config = dict(
    dataset='photos with spoken descriptions (Open Images, Localized Narratives)',
    train_examples=203450,
    image_size=48,
    task='colorization',
    pixel_unshuffle=2,
    attention=False,
    upsampling='transposed_conv',
    beta2=0.99,
    precondition_frequency=50,
    max_precond_dim=1024,
    one_sided=False,
    adamw_lr_other_params=0.0017,
    ema_decay=0.99,
    steps=16100,
    weight_decay=0.1,
)
Rows from block 4, named by matrix and row number. Rows with one number belong to one channel. Each number is 500 + 50 x the weight over its row's rms, rounded and kept within 0 to 999. All counts start at 0. Numbers have three digits each. After the name is the row's rms in percent of the matrix's.
# convs0: first 3x3 conv (model.enc.2.0.convs.0.weight, 128x128x3x3), inputs 95-113, a 3x3 kernel for each
# convs1: second 3x3 conv (model.enc.2.0.convs.1.weight, 128x128x3x3, transposed), outputs 95-113, a 3x3 kernel for each
convs0.68 095:523497495538562567516542572426512489518437500440567426522512534553557428487541450501525495562534504555605537520432411518547474441469541556482513562460505482525509555442640422484448476548472418457441578530501417474480547400406494502460581601416508509497539556510541545529540511525455438554546511493539516538465493488543419431461474471455478469569444545476483504506508463410396445518510414509464451515468516507488542490458414551444489531482506455376426489498495583486565472544434428459494487525499531558397487530500
convs1.68 099:520541500576532598499641468476510458503532473462590551533509456440531451534543498465504456535511571563511519539505542485541431469560499525501483594481451432578534558528400500402540518586493518468484497522384555495539431494522551472462485600457529527469523523479487510453438462440557482527379466431585457542566543587468507523508464415465540413555563516508518474531549534518555519371461497538522447488556513509480442487519544453545523415452446597593480537581434494554504445467495469548460516545536446591451527531443
convs0.69 101:532480544459443627396458502542590544546398484640519406472533495425484522476560521435477598499508510503409505506405530530491407524564513420493566396473541316390563539518519600482510527487481529472559570530497544520481473522507558448530474434463479496571497519503462417505468551423490484448489511497432589562545462433496433504475476487455394528489469490384521524441521606526466417538461511557499460564451442508506483486503493535482519484519457518427452503456521439469503530504447474556505523497534514420513543601456
convs1.69 097:445527461489517586578598439469484558416486433513455467491433461518508527420486556471445562396480473526488519523506519465507515519476442417476494388426547421396585452478456426468426457519500531620584588559585500539579447572489415566454456526545533514508515478554429535536502416508474471497551471508460573451483487522438487576499505581455569559537496460542540552415487623510520550523529465493520509475592415450581530494505548556544449396576510440574554502531510514433572551508570480439610504541510453484528486590570
convs0.70 103:428510513555524500509543439472533497549445395537494432496537438510472483483475468474475565504542552583574522504435447535523440531410499462478418448428604417554511503478436559525425460456557504485483521484595552541465519533529474628529495568574429490466507521420435498461541538539523481496499514489522505453582503542480489563551533560588549425487553491536593444514440460511481477456418547464490567519570461558560509553501600526539502491551512501485432420524550453475475537473546482520470540517475523527475539545463
convs1.70 107:569448526501504374504503515525525492570474424424437526485535537524566602421409555485445431459575487525481489416534445458512439467526413406557553508511501487495551491462551527479396518492427458466480429502516513448408422384559442480477501556488471485521434481471460522514554562480531472548538564401520467487442519446545588462465435481508407387422384481455523506539512514545474497456557456480445465451449561566419462424532422437491463475472514496462456456462437464334547521473454569452514467512478469489577560549525
convs0.71 097:515379521490443484491548501523469437516535539472451521566549482526457432425480472529483437528496546500493530521443483616558549516510405466413486442465484525530492504454514544555551436514544478396622524517572481449515553525459483519409508430507516502392516529506517515459435472620528502586519574424480572542373597543432629485498526522592565531498520553464400550510583541409476563591501521542443496474463465520526529500550560472450520490474423452427531549600525459492580423497513548460531525517482522424468468517489
convs1.71 104:500537455524517497559466468528527473449461509452460455532497480509632470501464519492453491401438444516495564485535421437511520481518549559498451369461540525485541488541503520432480492493533608505520634492420455579482448576502589516502506479517532506449416548475484529510439548477480551412501485501513430453445476529581468469437468527449437472537476523532536542534498451513596500550511522528516460502527468574562574583510429471473480453583503487550584487484468612411428563441496407577494503532488497516445482556452
convs0.72 103:499446393539452456464415426427400496425505515587532566520504541472503500508540443496433563516515586511437579523469520554507463443530474428462504558472514612562441515549470547464536492499490458565481465537488597383514473447495473504521424520595493415537481527518443537467520574426503561518517551492503605480500494448537522533489504529427554545414485567450560427474517553518566491508445523505449506535473567548437518462467449476479475484564539546612524530471444554534471619569483501538473476547460547533443587523378
convs1.72 104:501405450446524434547581517607493475506423526427595522438483582561483503507537504498520534500503624492478542441431423417536454486507670544529434535417432515404576444478522497471462511458499468456450578397481534521499453591518429517501513499485551527481493502484440485535509591617521483510488549528470530494523453483483461564528618621544519526469532525505476485554448452542415475448497535443513562500502538418603434508481512575529469445506483430462492538425515418467548471576536469656538494493464556527575459504455
convs0.73 091:534500458518482470480446509559551490590548444475464586506521521441553467481474428520609598558486459545508466518573495445519515462468433425432454461433518534521527533537450573494491493387470475476552473494565480489444541484483544444455427565551617618513473519553621489441461456510441508521463447493418470483486479472463476460448441505544478564583559534503526503477450505473428471502493495508472490511537472481517553493493452498533480523549545430479417490507539562554488554496516551573592489411506459444418550532440
convs1.73 092:506492528545526591603545507379479512487474487495550499530457447490474594552524570612561625495560471468504521524512447390500554494485441429435493493524455522451554553538470497506490519522441463470519532549562495505507528606567464449413504509480422515391521434502542525479566597542471491489443459574550454488445511515377454474518419456506544501502565492449476524479486512596514442463450552538535510519448580570537501518441453476522529520500445603605527415456513454567546521574533483519479496576432490483445490512561
convs0.74 104:542451499535508499396480505466569551498427376515505537510551551455477453524539452532457462480396462513496575466429482480403520496560477516555503504490516473464518493515627532559592446538488495490439542515470512652560527504473533513603448622520534504515542526413482496476444555523510493509464503506519497450556517454451497457507556476504510471491508522360436497551610585454555441514507544550445450576417397494467383513501523426445494520538497475494476496542479563575464614594397496548488417407578522582369530541413
convs1.74 104:453488517537552566519540511557467494540520550471440463512540458472482518513518525492546590569606473499513475527418525420526522389478482443457564588473454442509482476501498487518436544469499481412489521418450499597491480539573542584500632428435486471515544567421542484496512506432519517493583451414573553563619619573433558516454520411533555551475532435523517531505491400550472461482539499418525521518496472470605554506519547444509589491523502505487492446527399529601527458501402449564522538531505540496420497568498
convs0.75 112:554576442410480478475494496480501485426546482512525522491487522518549545557540501537427472496544501575406486467501444478434486452509482505484497499606456595503554440491481600533389464504503563442530535538522460560497450582499463560598466491607499510472517410542572529516526396482483476455508488582559503566527527415510570524510458479503400481484507539504526482443550487495564639534472516452478438537504472598522468538574444472558490528495501469435503547540414463524475425488583504538471496591582460531548574469555
convs1.75 109:540520458458558599556466519464500546474570543460522479441520449479518423505532526535483376583493570456588505468447472518500424522501480540435578422523421419493473480500401570468560482486479513485461540480533458412495393503436478409538520499545431511506504523561444419443487483467482491570429487544495347513678456401565546465535457520570410423506542437450498509532529577472447475467488502461489429487404515451488488508479509580519361510514452491521447406516431491489446464516419477486473531507461511538570499497525
convs0.76 090:550495477488501461473462556522578477461476447492536478493521505562515482483496440613484468422499554511396519481559438513443564423537452430481485469461515518486438430471457552361425455480546536533571477431451457557428408455436439549406600490453561510526493560507558458568448516547599540429491523592391457525536479512526587463508488548553524517528572602518504554456517456440470430517429508464419493501436566397555485512542438494458553507424542489486449464451396468461533476539452586513591444544533513495606529439514
convs1.76 096:446467465519499526544502466448395393488422385493464489488418432509513471497549584465587491482441477465563480563462417446564494503490560473555577430467545619417464478445522598561455463485471476541394494492515459547497509558507490495528458497505499516523445465457456560413436485493540558479471513470464396434506541432525495554457503495570577515602585530576512478526477521514543467421522435560554532546457526487459503508442495562573517445550540481455522530542471464501474505463456447443440458556466410469465547475500
convs0.77 097:439518496569490425440537492472489441419502545569541500454532479561425471505593462554439483588446548422482477466553526449437481445540500417542553458517518520417464449553520505520573576546410541491506478582538585517554600472393474575469456531522461521442480447458460477461501467488515387441476460510485454508449548434444365594571491513509386490506462562513562430540522416491545490459378518504455488395541579554515456493546478544492453426397478484352474434451437595543443489500456426444547431534507450427503547496548
convs1.77 101:464487503553399368462486595423439546416542475554473476540461511496535470358507525485517494466511468592545447470595557538539564430510463522525511691538464377538596425468395402500420507441456455466458488474536461452468476458512467484510450505487514459517468554487496381539417483461502509433473557515424633536461428614484517413571599457595518452560468437538451523554508549565479454445609473545506479442517452532491469470444526444468491477488503531441551559574531440532562515577496421525518486567417496517544503565491
convs0.78 102:448560507558499490501524510549621516440524542533496579423521485456587492443523582520515569447554469436518432504534508475481465440523505471451441519447495480528561485506487529516527515585468414524510521435551606482482519405480444471400486539485493543572381491580405398442528503504590582496499515400491426547461397417489460493489559473446514483574594480523497417507483400503428407527469535504428537440568455442520464555562482476529505507466581515506555562584472475493510539448570560396529417517562475532576494457494
convs1.78 102:445415518600495461625535516574445498497431575448438444465440505498491511558440516505558469534597533411522595435480533471534492519583470430530415370561506449508498485480466401532451515504584491536459517499553504478478555465541589506550471540538485507481561452429532441507535512517491458538541490561485496466557582614446529555444581392532571475536496472559446485468480496542590577563530588527498467564503517524459467548389496516412520485474510490515499574393467487552515531542470549483530522534503439408557596545486
convs0.79 104:483368484556440574524397603544532491484498438556556494474462436503435500512525539461411509535429437467512474483441455480505513387506526496465516442485465441441458499529477588481469492581435502542485627453373523562487459537487431541513535510493478478557485527485498465520570494503566486458502532468406518617440491562500454453525476545555548548445549527560528531528465500470464462502561457512427562425451473504446463560467386581517398440586533479596540570504506462512446587514492596443505475427473543470464443467547
convs1.79 101:532604481559627489517599568435486525562434451464467441516532479625515490526546564505467578523518408460450479577578453507434492446442471520535388588447562400574493508422472531449449529501446503516468528472557541491515450415533471521588439479603413464513520537513373537515511526502515569501538520505487525499460557523485472531697575454554565525566553477500472477583528463522440502510509457451482476558386526524521603529531597555482484483452484399484511591509484554532435634563398538523537436558518439399419532459500
convs0.80 101:539552569559501502516556448538540508531503564474440557535470545541511457574584522435532358525433446481590487570513493457456492451444505552556510451514551460526511400554490524487531496564467552563556541459503528487486484489466571565382499441483471556522454473493453536499559475488578507515462453572545514583551529517400584539530554495529520495476411425596505482503540507497577552445459479371434414559511570580452448532490533509466550447527459505514525483507484475482458522505508415493509494587581522430509521533460
convs1.80 100:511460511454475421544441505494486431527527502473437393509526521463447490543425463583441506444587466623434487548512526431478469507487420567530449357453476584487429518457567442376496632493608444539499483528563515476525494476459520426517412579453541465446470516537452502475451494474535537464530410476501479498522477465442479473520464482464462519522494467488545550438488494470588537510546376527515554502474560522594518409460563498539469432504489563551463438533555490576485473589500635495436608523456451550571452496473
convs0.81 108:599507457585413513549365403509505525503553539500490526550521479493512480589484511557528507565441493517558521553439491455551470467444492499459465687463428570343454509416534491483605483491565471457530508557554500473412467463551484549482549487520547587447482546398519510506541541432411440542563410504520426593456500435496501466582512524488502520523589510445468441432503431485454539433552528489456450630457476427597561455493607558396521460552482517448485558472516600503503429428526508501496577537449616548493570432530
convs1.81 105:379575427458484487572538459611479525511559449549510493486602489457480508559564489493499503517465470403415480425460503440552424523545449468585548463477459556402467519502486550393520451548499495535460579475446462516493468561463466478416425513465451540489499432519419460518571477500485433503388422494485487464489448456446584518415588532451480482476466510570547505525555543578527434439537375535411449527455418559521441431385517524348476498566425600538429500474475509490497480498570526495439507527474546611471568457566
convs0.82 090:438535434555471394538526441399521597433465500493462353551500551533493521523382449546488495508500505504449446552496508518530507529579424521451394536503533492579530427583575536508476570607561460564571505432577554514415556437555480564554547528465555485494537521423500506504529483523572554478559535485512447492485550587429585607458482517463466401548537432503477431525612565532499552460578483484585583465581448552465511453388487500438540518472508550496446501466463497521452479532513429532573515604473426514509572435468
convs1.82 096:513469518552536498510524609570457524548458462383429513474537483467527450461529489498574442561446530515505408642502508533480535445470422436505445544520502491557506483539548464471463450449514542349469599358494495502591571501443479525480492543468513445564480509473499375439475423458556471540502552511400489439447467545486553454601462377441530418413408469438524532488495506524439567516524543437494488488462528482379508613393449562558564499507526535546474441392493543533554493526489484475507469556459598380483502552508
convs0.83 103:513421536515499423488518436494487502514468469518490510491372411464443428413501464522490447470516487475522465502475516515487421463441491473503521575638434422550463484548518484508528525451526516466447394529451536484433500512596496516627521560612562483522524541524491472489477432579428492567464516512518537491552510585550490571479479488611528457597555456418588526439533688534578613488506518522469469499488470454484417473483465502463394559475466466470473497541527449461408422516518487534469526439486511480414542512553
convs1.83 098:537527531493475529475549478465375465547475509508475543492535461413496535505466478532475563526491535497400494539504488516514478406470428460481585444519461525435471535473547429547439563511503457559510438412548509478422586618545569543443612535538407544511508446479441546490548465474402476491506530517520497539508489497523425476433456526478524428474477480439471482501492517579509473534499483481605427490465431481522461533507544536511532479432506537532472518577498543469430511511497486571490512504476418490463512546454
convs0.84 090:474495461488534515475509551516518482438445393557475485463504417560512501416419487545505402503466519470476547518585519531458473510520401441457435529410477575518487451537508556482444560524476420584413509532494586472497464525488485556589449487473440492503456519548501531539529667504542463441483441498423542568544516463455538561489470421464469351514475453531469430558480472493491457511500464456472465432562491429439562385445562585511571537507471554488469605578511397410464471521667544533398430464456522560543542571522
convs1.84 096:472533331470418557458479494465469498434449455525474471507502485498467452447479560479412439415488547496545532594521443579572614481548522437524491561548489530488621446434443527481531493483538559406492443467504510445392508532518529461476410475538473444426435508545444443493474508428568546452620517468518522572501453393488561566479493462563494515493427415562473510416453448498524523503459554467548525552528520453518407499488465487467562549429506509510485435476483523417407430538436497452445420493513589499459447482453
convs0.85 104:527456524454560448523482536489590488510451471513381478552483473401441585555563522581581583440465544469485540527461514510498519505509512468381493503474487559433461478476557494479535428459491506632565518501462395492500456602495529493450511530467555484513551529504452508615497542500509579519506438441491525554517406499503486532487493537512492567456517569489543522463439484400445512453438449490526549541569529506503474550520456541526483571518486503503484518477504416412459452509558563505459485440470466509457563617529
convs1.85 100:522502513493516596519520497430522496448505405453382450490455408454520619411495548344507503439490547515442512450489512431557474438480439528545414514528477536469558450503549453492466480508441494586456585533485446373406507433520508495479452431504525492488497526480428639560491544495404545443550575449432469394542514523453439630533567538450384548606501506544491468577443432521481476522383492530520480551567532417559467449465479496476477514499528484497516522488491609526500481458468450522494482517529544493484487526474
convs0.86 100:484499555589590495578458511537548513493517483408469517510489522492518531456509530505489439470466512469574587480529567516497513501621618530443562531494521420536530494573511454619609364549606548419539374415544463477575444522385517464394469445431582587465539477465501463405477388373442427545510468503537495448561487441425564422485501549435452464524440457451453561469439483467476418514559536510645506556619481514490486449528592540536525503424538497425468464518453467499563463512545452458532526489418488466468460484620
convs1.86 097:542496419519501425485447509477481492539437426429458447523564545416490484373450469455445542474427461475419336509455517559491501531546438519444462474479439408532422424550503463435454495477488494464440535541466425529479519503459454441460598534467580541520468494505517460479529436535539502565492515464481413532494459412636498414561488487543534490438451523474492523488455488465467456551539535500484648423467549653682392591577508577543578502453549470533483518475463471574520441470512453500510586480499498466457570495496
convs0.87 096:542563431535513632538527444568610551532602541528542434424484575571487404539469438449496488537549522537521504471485560481550446511537415532599461522534516449437454499542553459499444509519461450626410493569560524537466561470377490478401571366540593593557559582537551506592484471561492532499488512418427525501522559509524520490542459527481507530517565423550611464564575472598501483565583639592505557546463516385457477495453493533494458433529537487535456495472467437520521473547583488531492562466448467435458460500441
convs1.87 096:548437502429550549561456430490537532516494537519483517517468593551545522504417496493498401445510469536459487539497494480514429463475474523499545521507512542347535521425525514520417527495452435542509527449537530395466492492491567451435431477538576510509498560489502497549573523444499485573516561482498583504546524440482497609527570550522493497473527477453566469504500452517393494534464545534472473509491478514493540497485470456514509473531539481465511454591475480483489435459513490499493388480544495478550441522446
convs0.88 101:530483507429601633443475420499455466601542530467532568639512507507453372539480490424480418503504426544511487507488515451481458545572478499442421601501424496533497518506539506410430554528486474477507526447503472503506502471453535532543556458479567556536504501504448441515515480479467495433506565517527577450481492405462539494501515537522560519593562517545532460452482473512404511494505486541468511483496464476480531541478518566576494508542543529467395519476503559560602549530530492456395486538514423486484474461493
convs1.88 100:449530446486442521549515589515592494496479541511534531433503431442517429442432362477515403582495360528438513478440402510478430452587551503614458546449363559520346515480393499551482530523507492475434428532432470409405478474533529433476487439536526443496519542457448483508451416522489435494427485443514498441506482595562450512485532435567523554516524564436535497494474559519485436511455520466457335532392465502543626528570411408388491501542532511384434495410442544534485486504560420523454575609500499487442418489605
convs0.89 096:487518608426545446502504430478537462578539575466479465410383601499517480450495541583477494540539565553539610507467477510519435584581477491527463588479418450478415425429488510415376510493497534540530428448481442557474570470458563499498474461433517499411415557566499473584495480439505509480436486476636584440498483420606548457496609530484467484410465538491514490529485533481458445587532520524529543491492505450578607545469523444451400581552607555537465463483446530594473522487487447469460477498524486491503451452475
convs1.89 096:504533472515421569388446546489524502378396414484449472490579506568482518464618485449508415431527479508503400465473456541536497421538452449474544496451442390556553507498480542446429468494481434413486493538418478483551498473447534495419514561471508500495547449482562511450432433474459464534459494535450471534467456486619490403476545513575483553411497477537415499423488423522474458494440496436519542413425482499517417473514459480510545511517493523499453551461409540537516453505461451390449493480592432518433415453452
convs0.90 098:540466441526446422685565484460485511529503530412619556490469459520493350569564571492448491564533506620690545617448480559533485473486552540444480569463530468490422499468536362481540371474418557524527402587508446432501481555514520474521564537469497428456570523556462489484481462559527527489575456465572522419517454480529488512475444521493517452566564441437512468563554447422403387481497479584544502496457489389575537438506540555470537512442480489416431499472411434563480423543476500526518535473423549525466528512477
convs1.90 101:501575555714477485436569584637610569521589578400405528436519517498488504488462476559544531621545481540546541533476453502504503419478505526405516565405433440600497472505525461617503459466526493576431460499423584508452493456457451530530554559546554519545427504492509424588526507603499538448446491490433510477418471489459493477430526518524586487481521550591446482561479516445561501436529500521516512478443410452483503435519500524520547504455459490452474545508469520490456498514559420523483532461518532578428478496448
convs0.91 094:512454472403544529559388527478444494519528611481538598487436442437404450508478440539492492451517520471458471455488389462467519459480504503492433476487505458542460437483510523449439577480462517499515482457447491519426510470507465497502427471424507516615493550526503511568538548605451460448452437464455453490499523442488499495531504523430460502559519514542505540545548549545471539571441619497472581476509549636621481456424474547541492523434576507427442511480418451524549594511560508531530464563525570567603527454564
convs1.91 096:446592438554446635400544533512551492485508567510495596507486429439388545511453455464547545474521498463463454520528580512489484606564481575441436454410517531415489491496570511537518475571482562501477461525541497423508533503459445504458361478504480489472512480532489573446496530501471497440450474491502510403509488483467507561429520553513463583436458426462535556499557533602507476540590469553597515453464455526514557520530525503539488504517505428528546456475545522501610418523431523499458497581499464482546421495429
convs0.92 106:512439485427534655518447589519383488518517485450493557451522431459489553500553455534541489486485492433458440493491477502515535496495527509534506384513558549432507506499482508436539456518580429502412579521528440456526567503513522519483420487483541530585441556541521447501447482549477545508593476431525523505381510471493429498470565480543462439405545476457542526463437568489463438591587476521421482433472512485567580469479532422546511537578457561525471389433461542481432479463566551475536527538455441457523540486474
convs1.92 107:551612453437579523590598523517471526502481455418521474501502485457450474497501470533465439523493547523507460455526482432498576537504507364548433426522520456532440524555508556526511541489554469597551548572580507544417596396496510492595506442522481472474528504512533530558513479464528552605422469481516506485549549602532453477510412548505519562594502475509566525495498443509499492525492485517566443598521401446462513451562487506529507507479543459444506487432516533564453448517418466554494501513546519499481491481489
convs0.93 096:496543563502498585497484418570511484543602500496507467462479436570505456485464493447520534481453511471528518478493477562505445472521527523425479536445421474462482508565561464566532511441416508511442561533446429454480555523446477401581450448405488460514488515419534546469549600447547518469458492447450412602482398544539554517495470555526498468534531480553418519467503405444417470488550533398446434541576471496469503522514527526521368448505571462502537468553559530594480558626608490559494507495544504531526478487496
convs1.93 097:522508500514511453463478454520479536473551638533578535513513415584495434577508510442466488444506542444507483458521426476545498424491477507475578529584522499521487463553517465445628498437490557471494428559536470486551503548471542543454586447552470506555505516495489574443564574419485506541606534432509428463455485539474510444525467486466592565505540529533524579590491560520544478481434475490494524508509506569476538476538603437481657529509453495472479459509449473482494494543492592547475509562485495518473479470516
convs0.94 114:558505529524503510514467477440546463496488517563416463555469430407540547563416562457505497509532512511503608417476572439607497522393502526514471371467521530454499588467385463553469520402505459494448578512532442532456427563552410498561515415641602485537441430568487543479493495541565376485474467483506468526396533550435604450477652507445518512530433551463524550544420531478447498522392401467577533561377539563519415486544446540478446540559555546554508447557657530483531459532545496512534589527564536492500488482463
convs1.94 112:527498549439505446494515430528507433486520479434485473527560450492522538563557549439537483507415454509477453515481453481408533331515528487517551588573448511495499504541416448429465518548483513398525482542560511582440498673434492551551528462459518504557409492542482479380480514533464531484498469526512442541477484531476501498441572491528480506423414488470504476444528460504482516497528525533446564577612440536495478542479477504562448533491498421412443556481409544484485531497532492552505525619484504430512450433425
convs0.95 096:446542563488564522467587506608462365482489474484525453584435466537493509544510448487521508533507495569520605459523578459463505479468604456483430551520426501464503469484487497504482481531466534465444540512448485464488502505482506497456583546539511500466491491551461528494479517506577582413499551429444499630592519522564559496557510533545486485475494558533463473473389544414496510453517490443552511465527600505524504454459419475541392462538545503507550499483562475424620582427495523429465524488507516466553509402454
convs1.95 097:549515598437439567374516509436530414483539534500547499488480437472423519444497486490555388564493518521431478471426483526452525411548494478456501476428565389508548493451511510504515498484591481416417440494417499440487497493419542435517482403517494496493419537511459544567538555526519441561551547577505482557484459545488503494491469541468547521466519485419437507371484511450484509546572476512524512534534594513494477542534554477525504464497474518489465533514447458472478461540503411481521626451473481448522394512513
convs0.96 104:440531554494445490565520438550507512516592586497504502502465477417456532462555513550516452480499509475583608464444491461449536498516507436537542553573506522463390509501558467439492406548468562524607503544428495433442531591480506521490475586547441524501528450525478501526462512475534554515514579601455425397467422425516509507519466385453489526563517542563546453445522561512495570555555528458519429465464478436471487412479552472485529504503455444474476472531521486534592515521486573511512521507490538527519538566522
convs1.96 099:508503446508515475477526448524461521537409394550475472425579585514520532487592563386396502531485441482524531529511437457495524409475541457450491493472467300462566557465498506552524493480572520621471498491527432476565562471435498464431450476621564486445437477524451450531538521555513485506519525502517447510515529473427525554460468449478477474519470514573465488481473545575550533513568568401485440447498451430476526510497530485488476485523508516531513521514464524501515488469491433504533425460497504452468565463450
convs0.97 097:536479468518549487511425497506533568423494482460399565565649644512506569432396412501505521527525569469489501460521485466495489448480538545493500503456456494488509480477450530564489555548471534478485617467440507539527500525511517523496531483499540526529403573527445446481482497456515595514385490531583570462478411516463440519481492483490514429488469555505536504532442407577505446476526501494489507435505487540436491465367433502559489553549564579529534495426503565455488523477496523504527543538650428384414444495452
convs1.97 098:553456434539572469627646519509543574557493546466448509453467561484469422520464500497464515473511444520555502488380540547502456595542510419453540439493449596500452518436491554418409497468431572601501488520581511434501395484484416480463444429500416541593432463575490478473499511549543461549542501455504524475506544520402437427514518476494460487554509437496461432553508499510478519503479365481492461513441452518494682495421414479467512450511518439468380425428427448454588415450412365454518456556476398458523531533547
convs0.98 114:466492492583506452518550465491525456405492465478385445461487462475514454515439543412576579565404486454485551483479473539493465517507531425510505509484452551497481504509502484495496448548468504516446554569536498464469496481555459466485481461490484503540433476401537439532560449497449446435499526491496517460497506499545514457471496513487475560525442532455469446481460544456465503469537483527452569504573509444528556454457550492530461457409470493550396548479499466470519544395469521490493439533572444527432538419521
convs1.98 107:514490479558474381432564615502563433472480510475537456458598548506488482504360471435481481533570402527426540454613474486532537513494583544488397526383465371533458518475488461468495536523466576475547607467560493595459532462526574518496516435465524500367443542512635525525454556588452473432407508417435477567579602542534482522488502515436502512495551513443437559426534508511469469506440570517521482460549495459509528466561483475512473533506515498466444465445461554542443424574531447504528539479377480456610409561547
convs0.99 098:524459500517446474513516522538463497523431533625472440462503479446507499438517525452537512485487556532439509451483472590502488523580521471531469459492481559424495458579558505455561529529497475479487486532506483541505463515550446505507518609551493475486497541542480511444573502463608482562514535602533466438601523460566484400478490485521480520532538415588449522526453465507435521517538439485555466540520468539526442523471529484480512514534483480557451561539494545431479529497478450482534528589482500532461608529445
convs1.99 107:472437536478503521483499520543508473383554480469590541536521566614560526488551481548480534551444415516534528505441505516601483504444462496592373510562473465502567439459517526605517500395544593603513450525520516574537501465471510524592495456439495492535491456568470481463486389552473448430541463516521541493520505480583513508446463504464486506488416509420505445503503619576490489513473549528496515488494479463562532441483446440533531499510519409502570560537453521533487576490472568498439475467455468547527580449471
convs0.100 090:575530491545581529598469532486459446433595581429455548498518439464570542431536569483532541544482407545535552471486472526560525602497421506494391496540494492576465426480495487591469510418478505437484539544497472451370550536517584518500484481416458549499511494493542384450452525517551517484409512498408533477537538518465547489509470478516535589519492494445562377532501508533572523394569549493500549565506451441522571421427472447509489506601462490472494496605515444480525443521552559536589538522485468513512507436427
convs1.100 095:452527417501518452506415428455382476352520492490515466438537492490477548563496508550488590506516494447470512601514503497466535566544459453534507504528390585446469554566445600544539507476502553583579527391499458553380606455511556518509492425528504514505455368514470496462454496451552511450521485483559500420483499649462584533579555548525493533511561400518438467491570348522452530540559464481539484452402488482467504651477542573468487488381441565481534429425487571493585486444510414426463426441524491521464464431385
convs0.101 089:596539508453522581546544525457519466454484409408430459557550523485506482511520470446418467488499367326482482493479438475519486470464570528556543505525502397447488488398522468392521496441560484518353580504550517454610513498499584537482561581466463545535495465499501465415536563407479504466444385460482518429488467517482514569541468468490537511540476481529466493513508525605441511502534483427518540464459467478434496514519498480511461497512446464462514499480448578545563489551593474535473528500600534447508461475435
convs1.101 092:513470486537546500507567548367480504516382446527464477515566560502416448433389411538410477451477468432491529441479451443521427506478510530488510548600499565439561488535481520552513531529549565517572528511458463436474533401519469538436549561451439473495528451474621493541476487497432395473440448497533520507467500500452420558407435429443473449378465485427497442552452463421556453521489503452499599490530446561530488423417514467440587520520497479568488548526479481505523408418515497521479510477481515440505480481426
convs0.102 092:520507488612500384524477617601467484451498500489461440443474444558492504475537599429520466476494549549500503531478520517507516467364514504496480495453459448401439429598485450510460510425449565507507468516557461470471560585361491501513462554510511475518476485468477476512501552455590507421349554528490392505531455488547513552540497444449479467357408489483588509482419523457484510499450503519510511435495499530547500516517440449465371482475499602511548564538536575474550502486549489438478438496439495466440530498524
convs1.102 098:456595490535541464450523562472485579512499484518427451474502439581550389495495602481505589517515476494422463469534448539550545419479477605482533405508543491509504506526422497379540551374503477470436492526482480396469504545480402526525470472475504439424427482483475583495481559582447576549504504549457556507480475469465499412536552500463454477438468479499403523476553520549557557469476430521432510473531446498545418524365505520452498581584514581606471601486413501530527619547575555513517535446469439480477461425485
convs0.103 103:435527534586488520478541566568573495445418406553474477415486515557452573523482557489460486490458575476540500494499538506461502556526436476561422468397419517453411500517483513475432416405476498517545444465429443550472490571501489552564499473508512414464457410458459536458526497563555544467481497549473539487505551478514613433430535598492484399483458486507499412506422430461396389425535508487517450616519467467426542479467455429567489487486530475568554505484536403401453515534423406439442494534540530485446547542407
convs1.103 097:479525490511555525468509569460501449426485492504471527435455418547502490483532521559409586468496462437478515510396478490594567476545497380410511651542511518596480529542532534532421519570585526495493526526660378447476412529477636538475526465503498503582469548424540464471481467531432428439497522488527502457489486486509462483454520487496523433423503425554487549596546579524498474490560487545486591435494470450476487475467382385466527501412516481406480559548432537479481511507515514530492511448463486499465469488505
convs0.104 104:451548475464608489492559421528539417489583473582556433538538485500496592548477445482465460507512551454581574454594568524557484525475533452481569449577455476543407540512497548502436527456491473487486449439582528666542551549458562450457500590490499460558469452441455433538547551506598521437492543490499566592408549500572475485502476466508469570531462470543506529515438515467410552462526503512484538484512467512476563539480514469558478534428485520489501406428549497463448525438501507503499554571463446540493510468478
convs1.104 103:531407480404537583521542543548459495559566476560494507546462539494473485506533476456443527486469456493592476433552414528396387471381456575489558567369494510471463545540513494599544493523465499480600471547538464508423630475511510472487562471502468492494544524499493461468503488485525656535538455493454496520493460501435490550550515431452513549475602489525584532462522450544416408521550527406546481505478453474506551483464512433541563502506527443386461490453503420506537512493534369552526567471483601574556451473420
convs0.105 102:470513602577513471499514501541425518498496442524464468570597476544463620566624524471551503609499534427389511517656451498501513536531514485485462425411492457513483486509557534437469484521468423485558425554506468530520476505536431488530479511499569517476524385522455547529519495549454550466428456476490544423431503421467427500476508545497480500494542483478547492518480569523552498549497460466480476538429429509556551476532544527522502446574452482501574534499505422560489556496525445528569522525575410530476537519526
convs1.105 103:540464415400519440334440567533505501501548545441506495570438500414536557502478446469548471484447430454494496528494444555536554485511497533502471487406543564432503621564509575552511501523455512499572479514449451599432506573503398438474473454480515500482398544435513441513491496477539434481482459539486503449505433533500551477549512418467570497479501548555513554440621462567488533589567530436442522511502478508520458512495624580522479490488466536536491548533515452466476444477412510449523493530310569480554433535369
convs0.106 093:459506500502455456465429473569476572627527497513588577484400529458490518511485459429451457556497458598507542500453431463477389570568522555564459563462503492386473471414459585485435491469545422479519523504425482483508498538571471473481548459461447480408506511422512452361393444561382375427459402455438446355484497522511512520484465447416402450498456437515449517496504512409491496573549559521576573488503497490475390550458458459515499457486498518429491511454415514531524533571549454604570586531497459547461468501507
convs1.106 099:467443509504573478647527569495528464583635464483560506462417495449407478455520483424534463425464478433596525574447428507524481555536551421537462473553473617404522470511507530476399409534472488619521536560484550582494468495419488624548482513429584500453527558487501526480514557485423387475519458529498559560462556453501529506475500473517556528550542522479505476487507475471461509497474465517521541538489453552492429566473461578569442434494519444442503439455469436501469476490452504542432542521508479596532485559542
convs0.107 109:483380620485504553445573435609571464592535488477554447479443558562508518587532552535539509497500434449518549485498418409536584611584549621419438412512487456543455476560489492443409506480475418487480552594479522437543419537440465506626526513479584556482609418427418490501553504490489572479499521496585498399468492486499501537495548570517443453563475494469457458505464523461476513562491531498524603618483535469577430580515404501470464499500537494465528393398518438578479528447529593446523441541429540491543590463508
convs1.107 109:485483499518571562431633538466409542530531438478538503520575453471532452507624507508485415479577487516489476493462518551496640406470469593479485609456607562628434467466418430487535497463541385451588415481532482525476510473531550477512515382484523428542449605423513491421527508416485423539521519544543520511414480536565432529503540536543428556403528513430380470534565454548529585498567489559481585457451498425502453493406469607463543475486547571566507543526543481517490434562550566463568517487527521528527469558508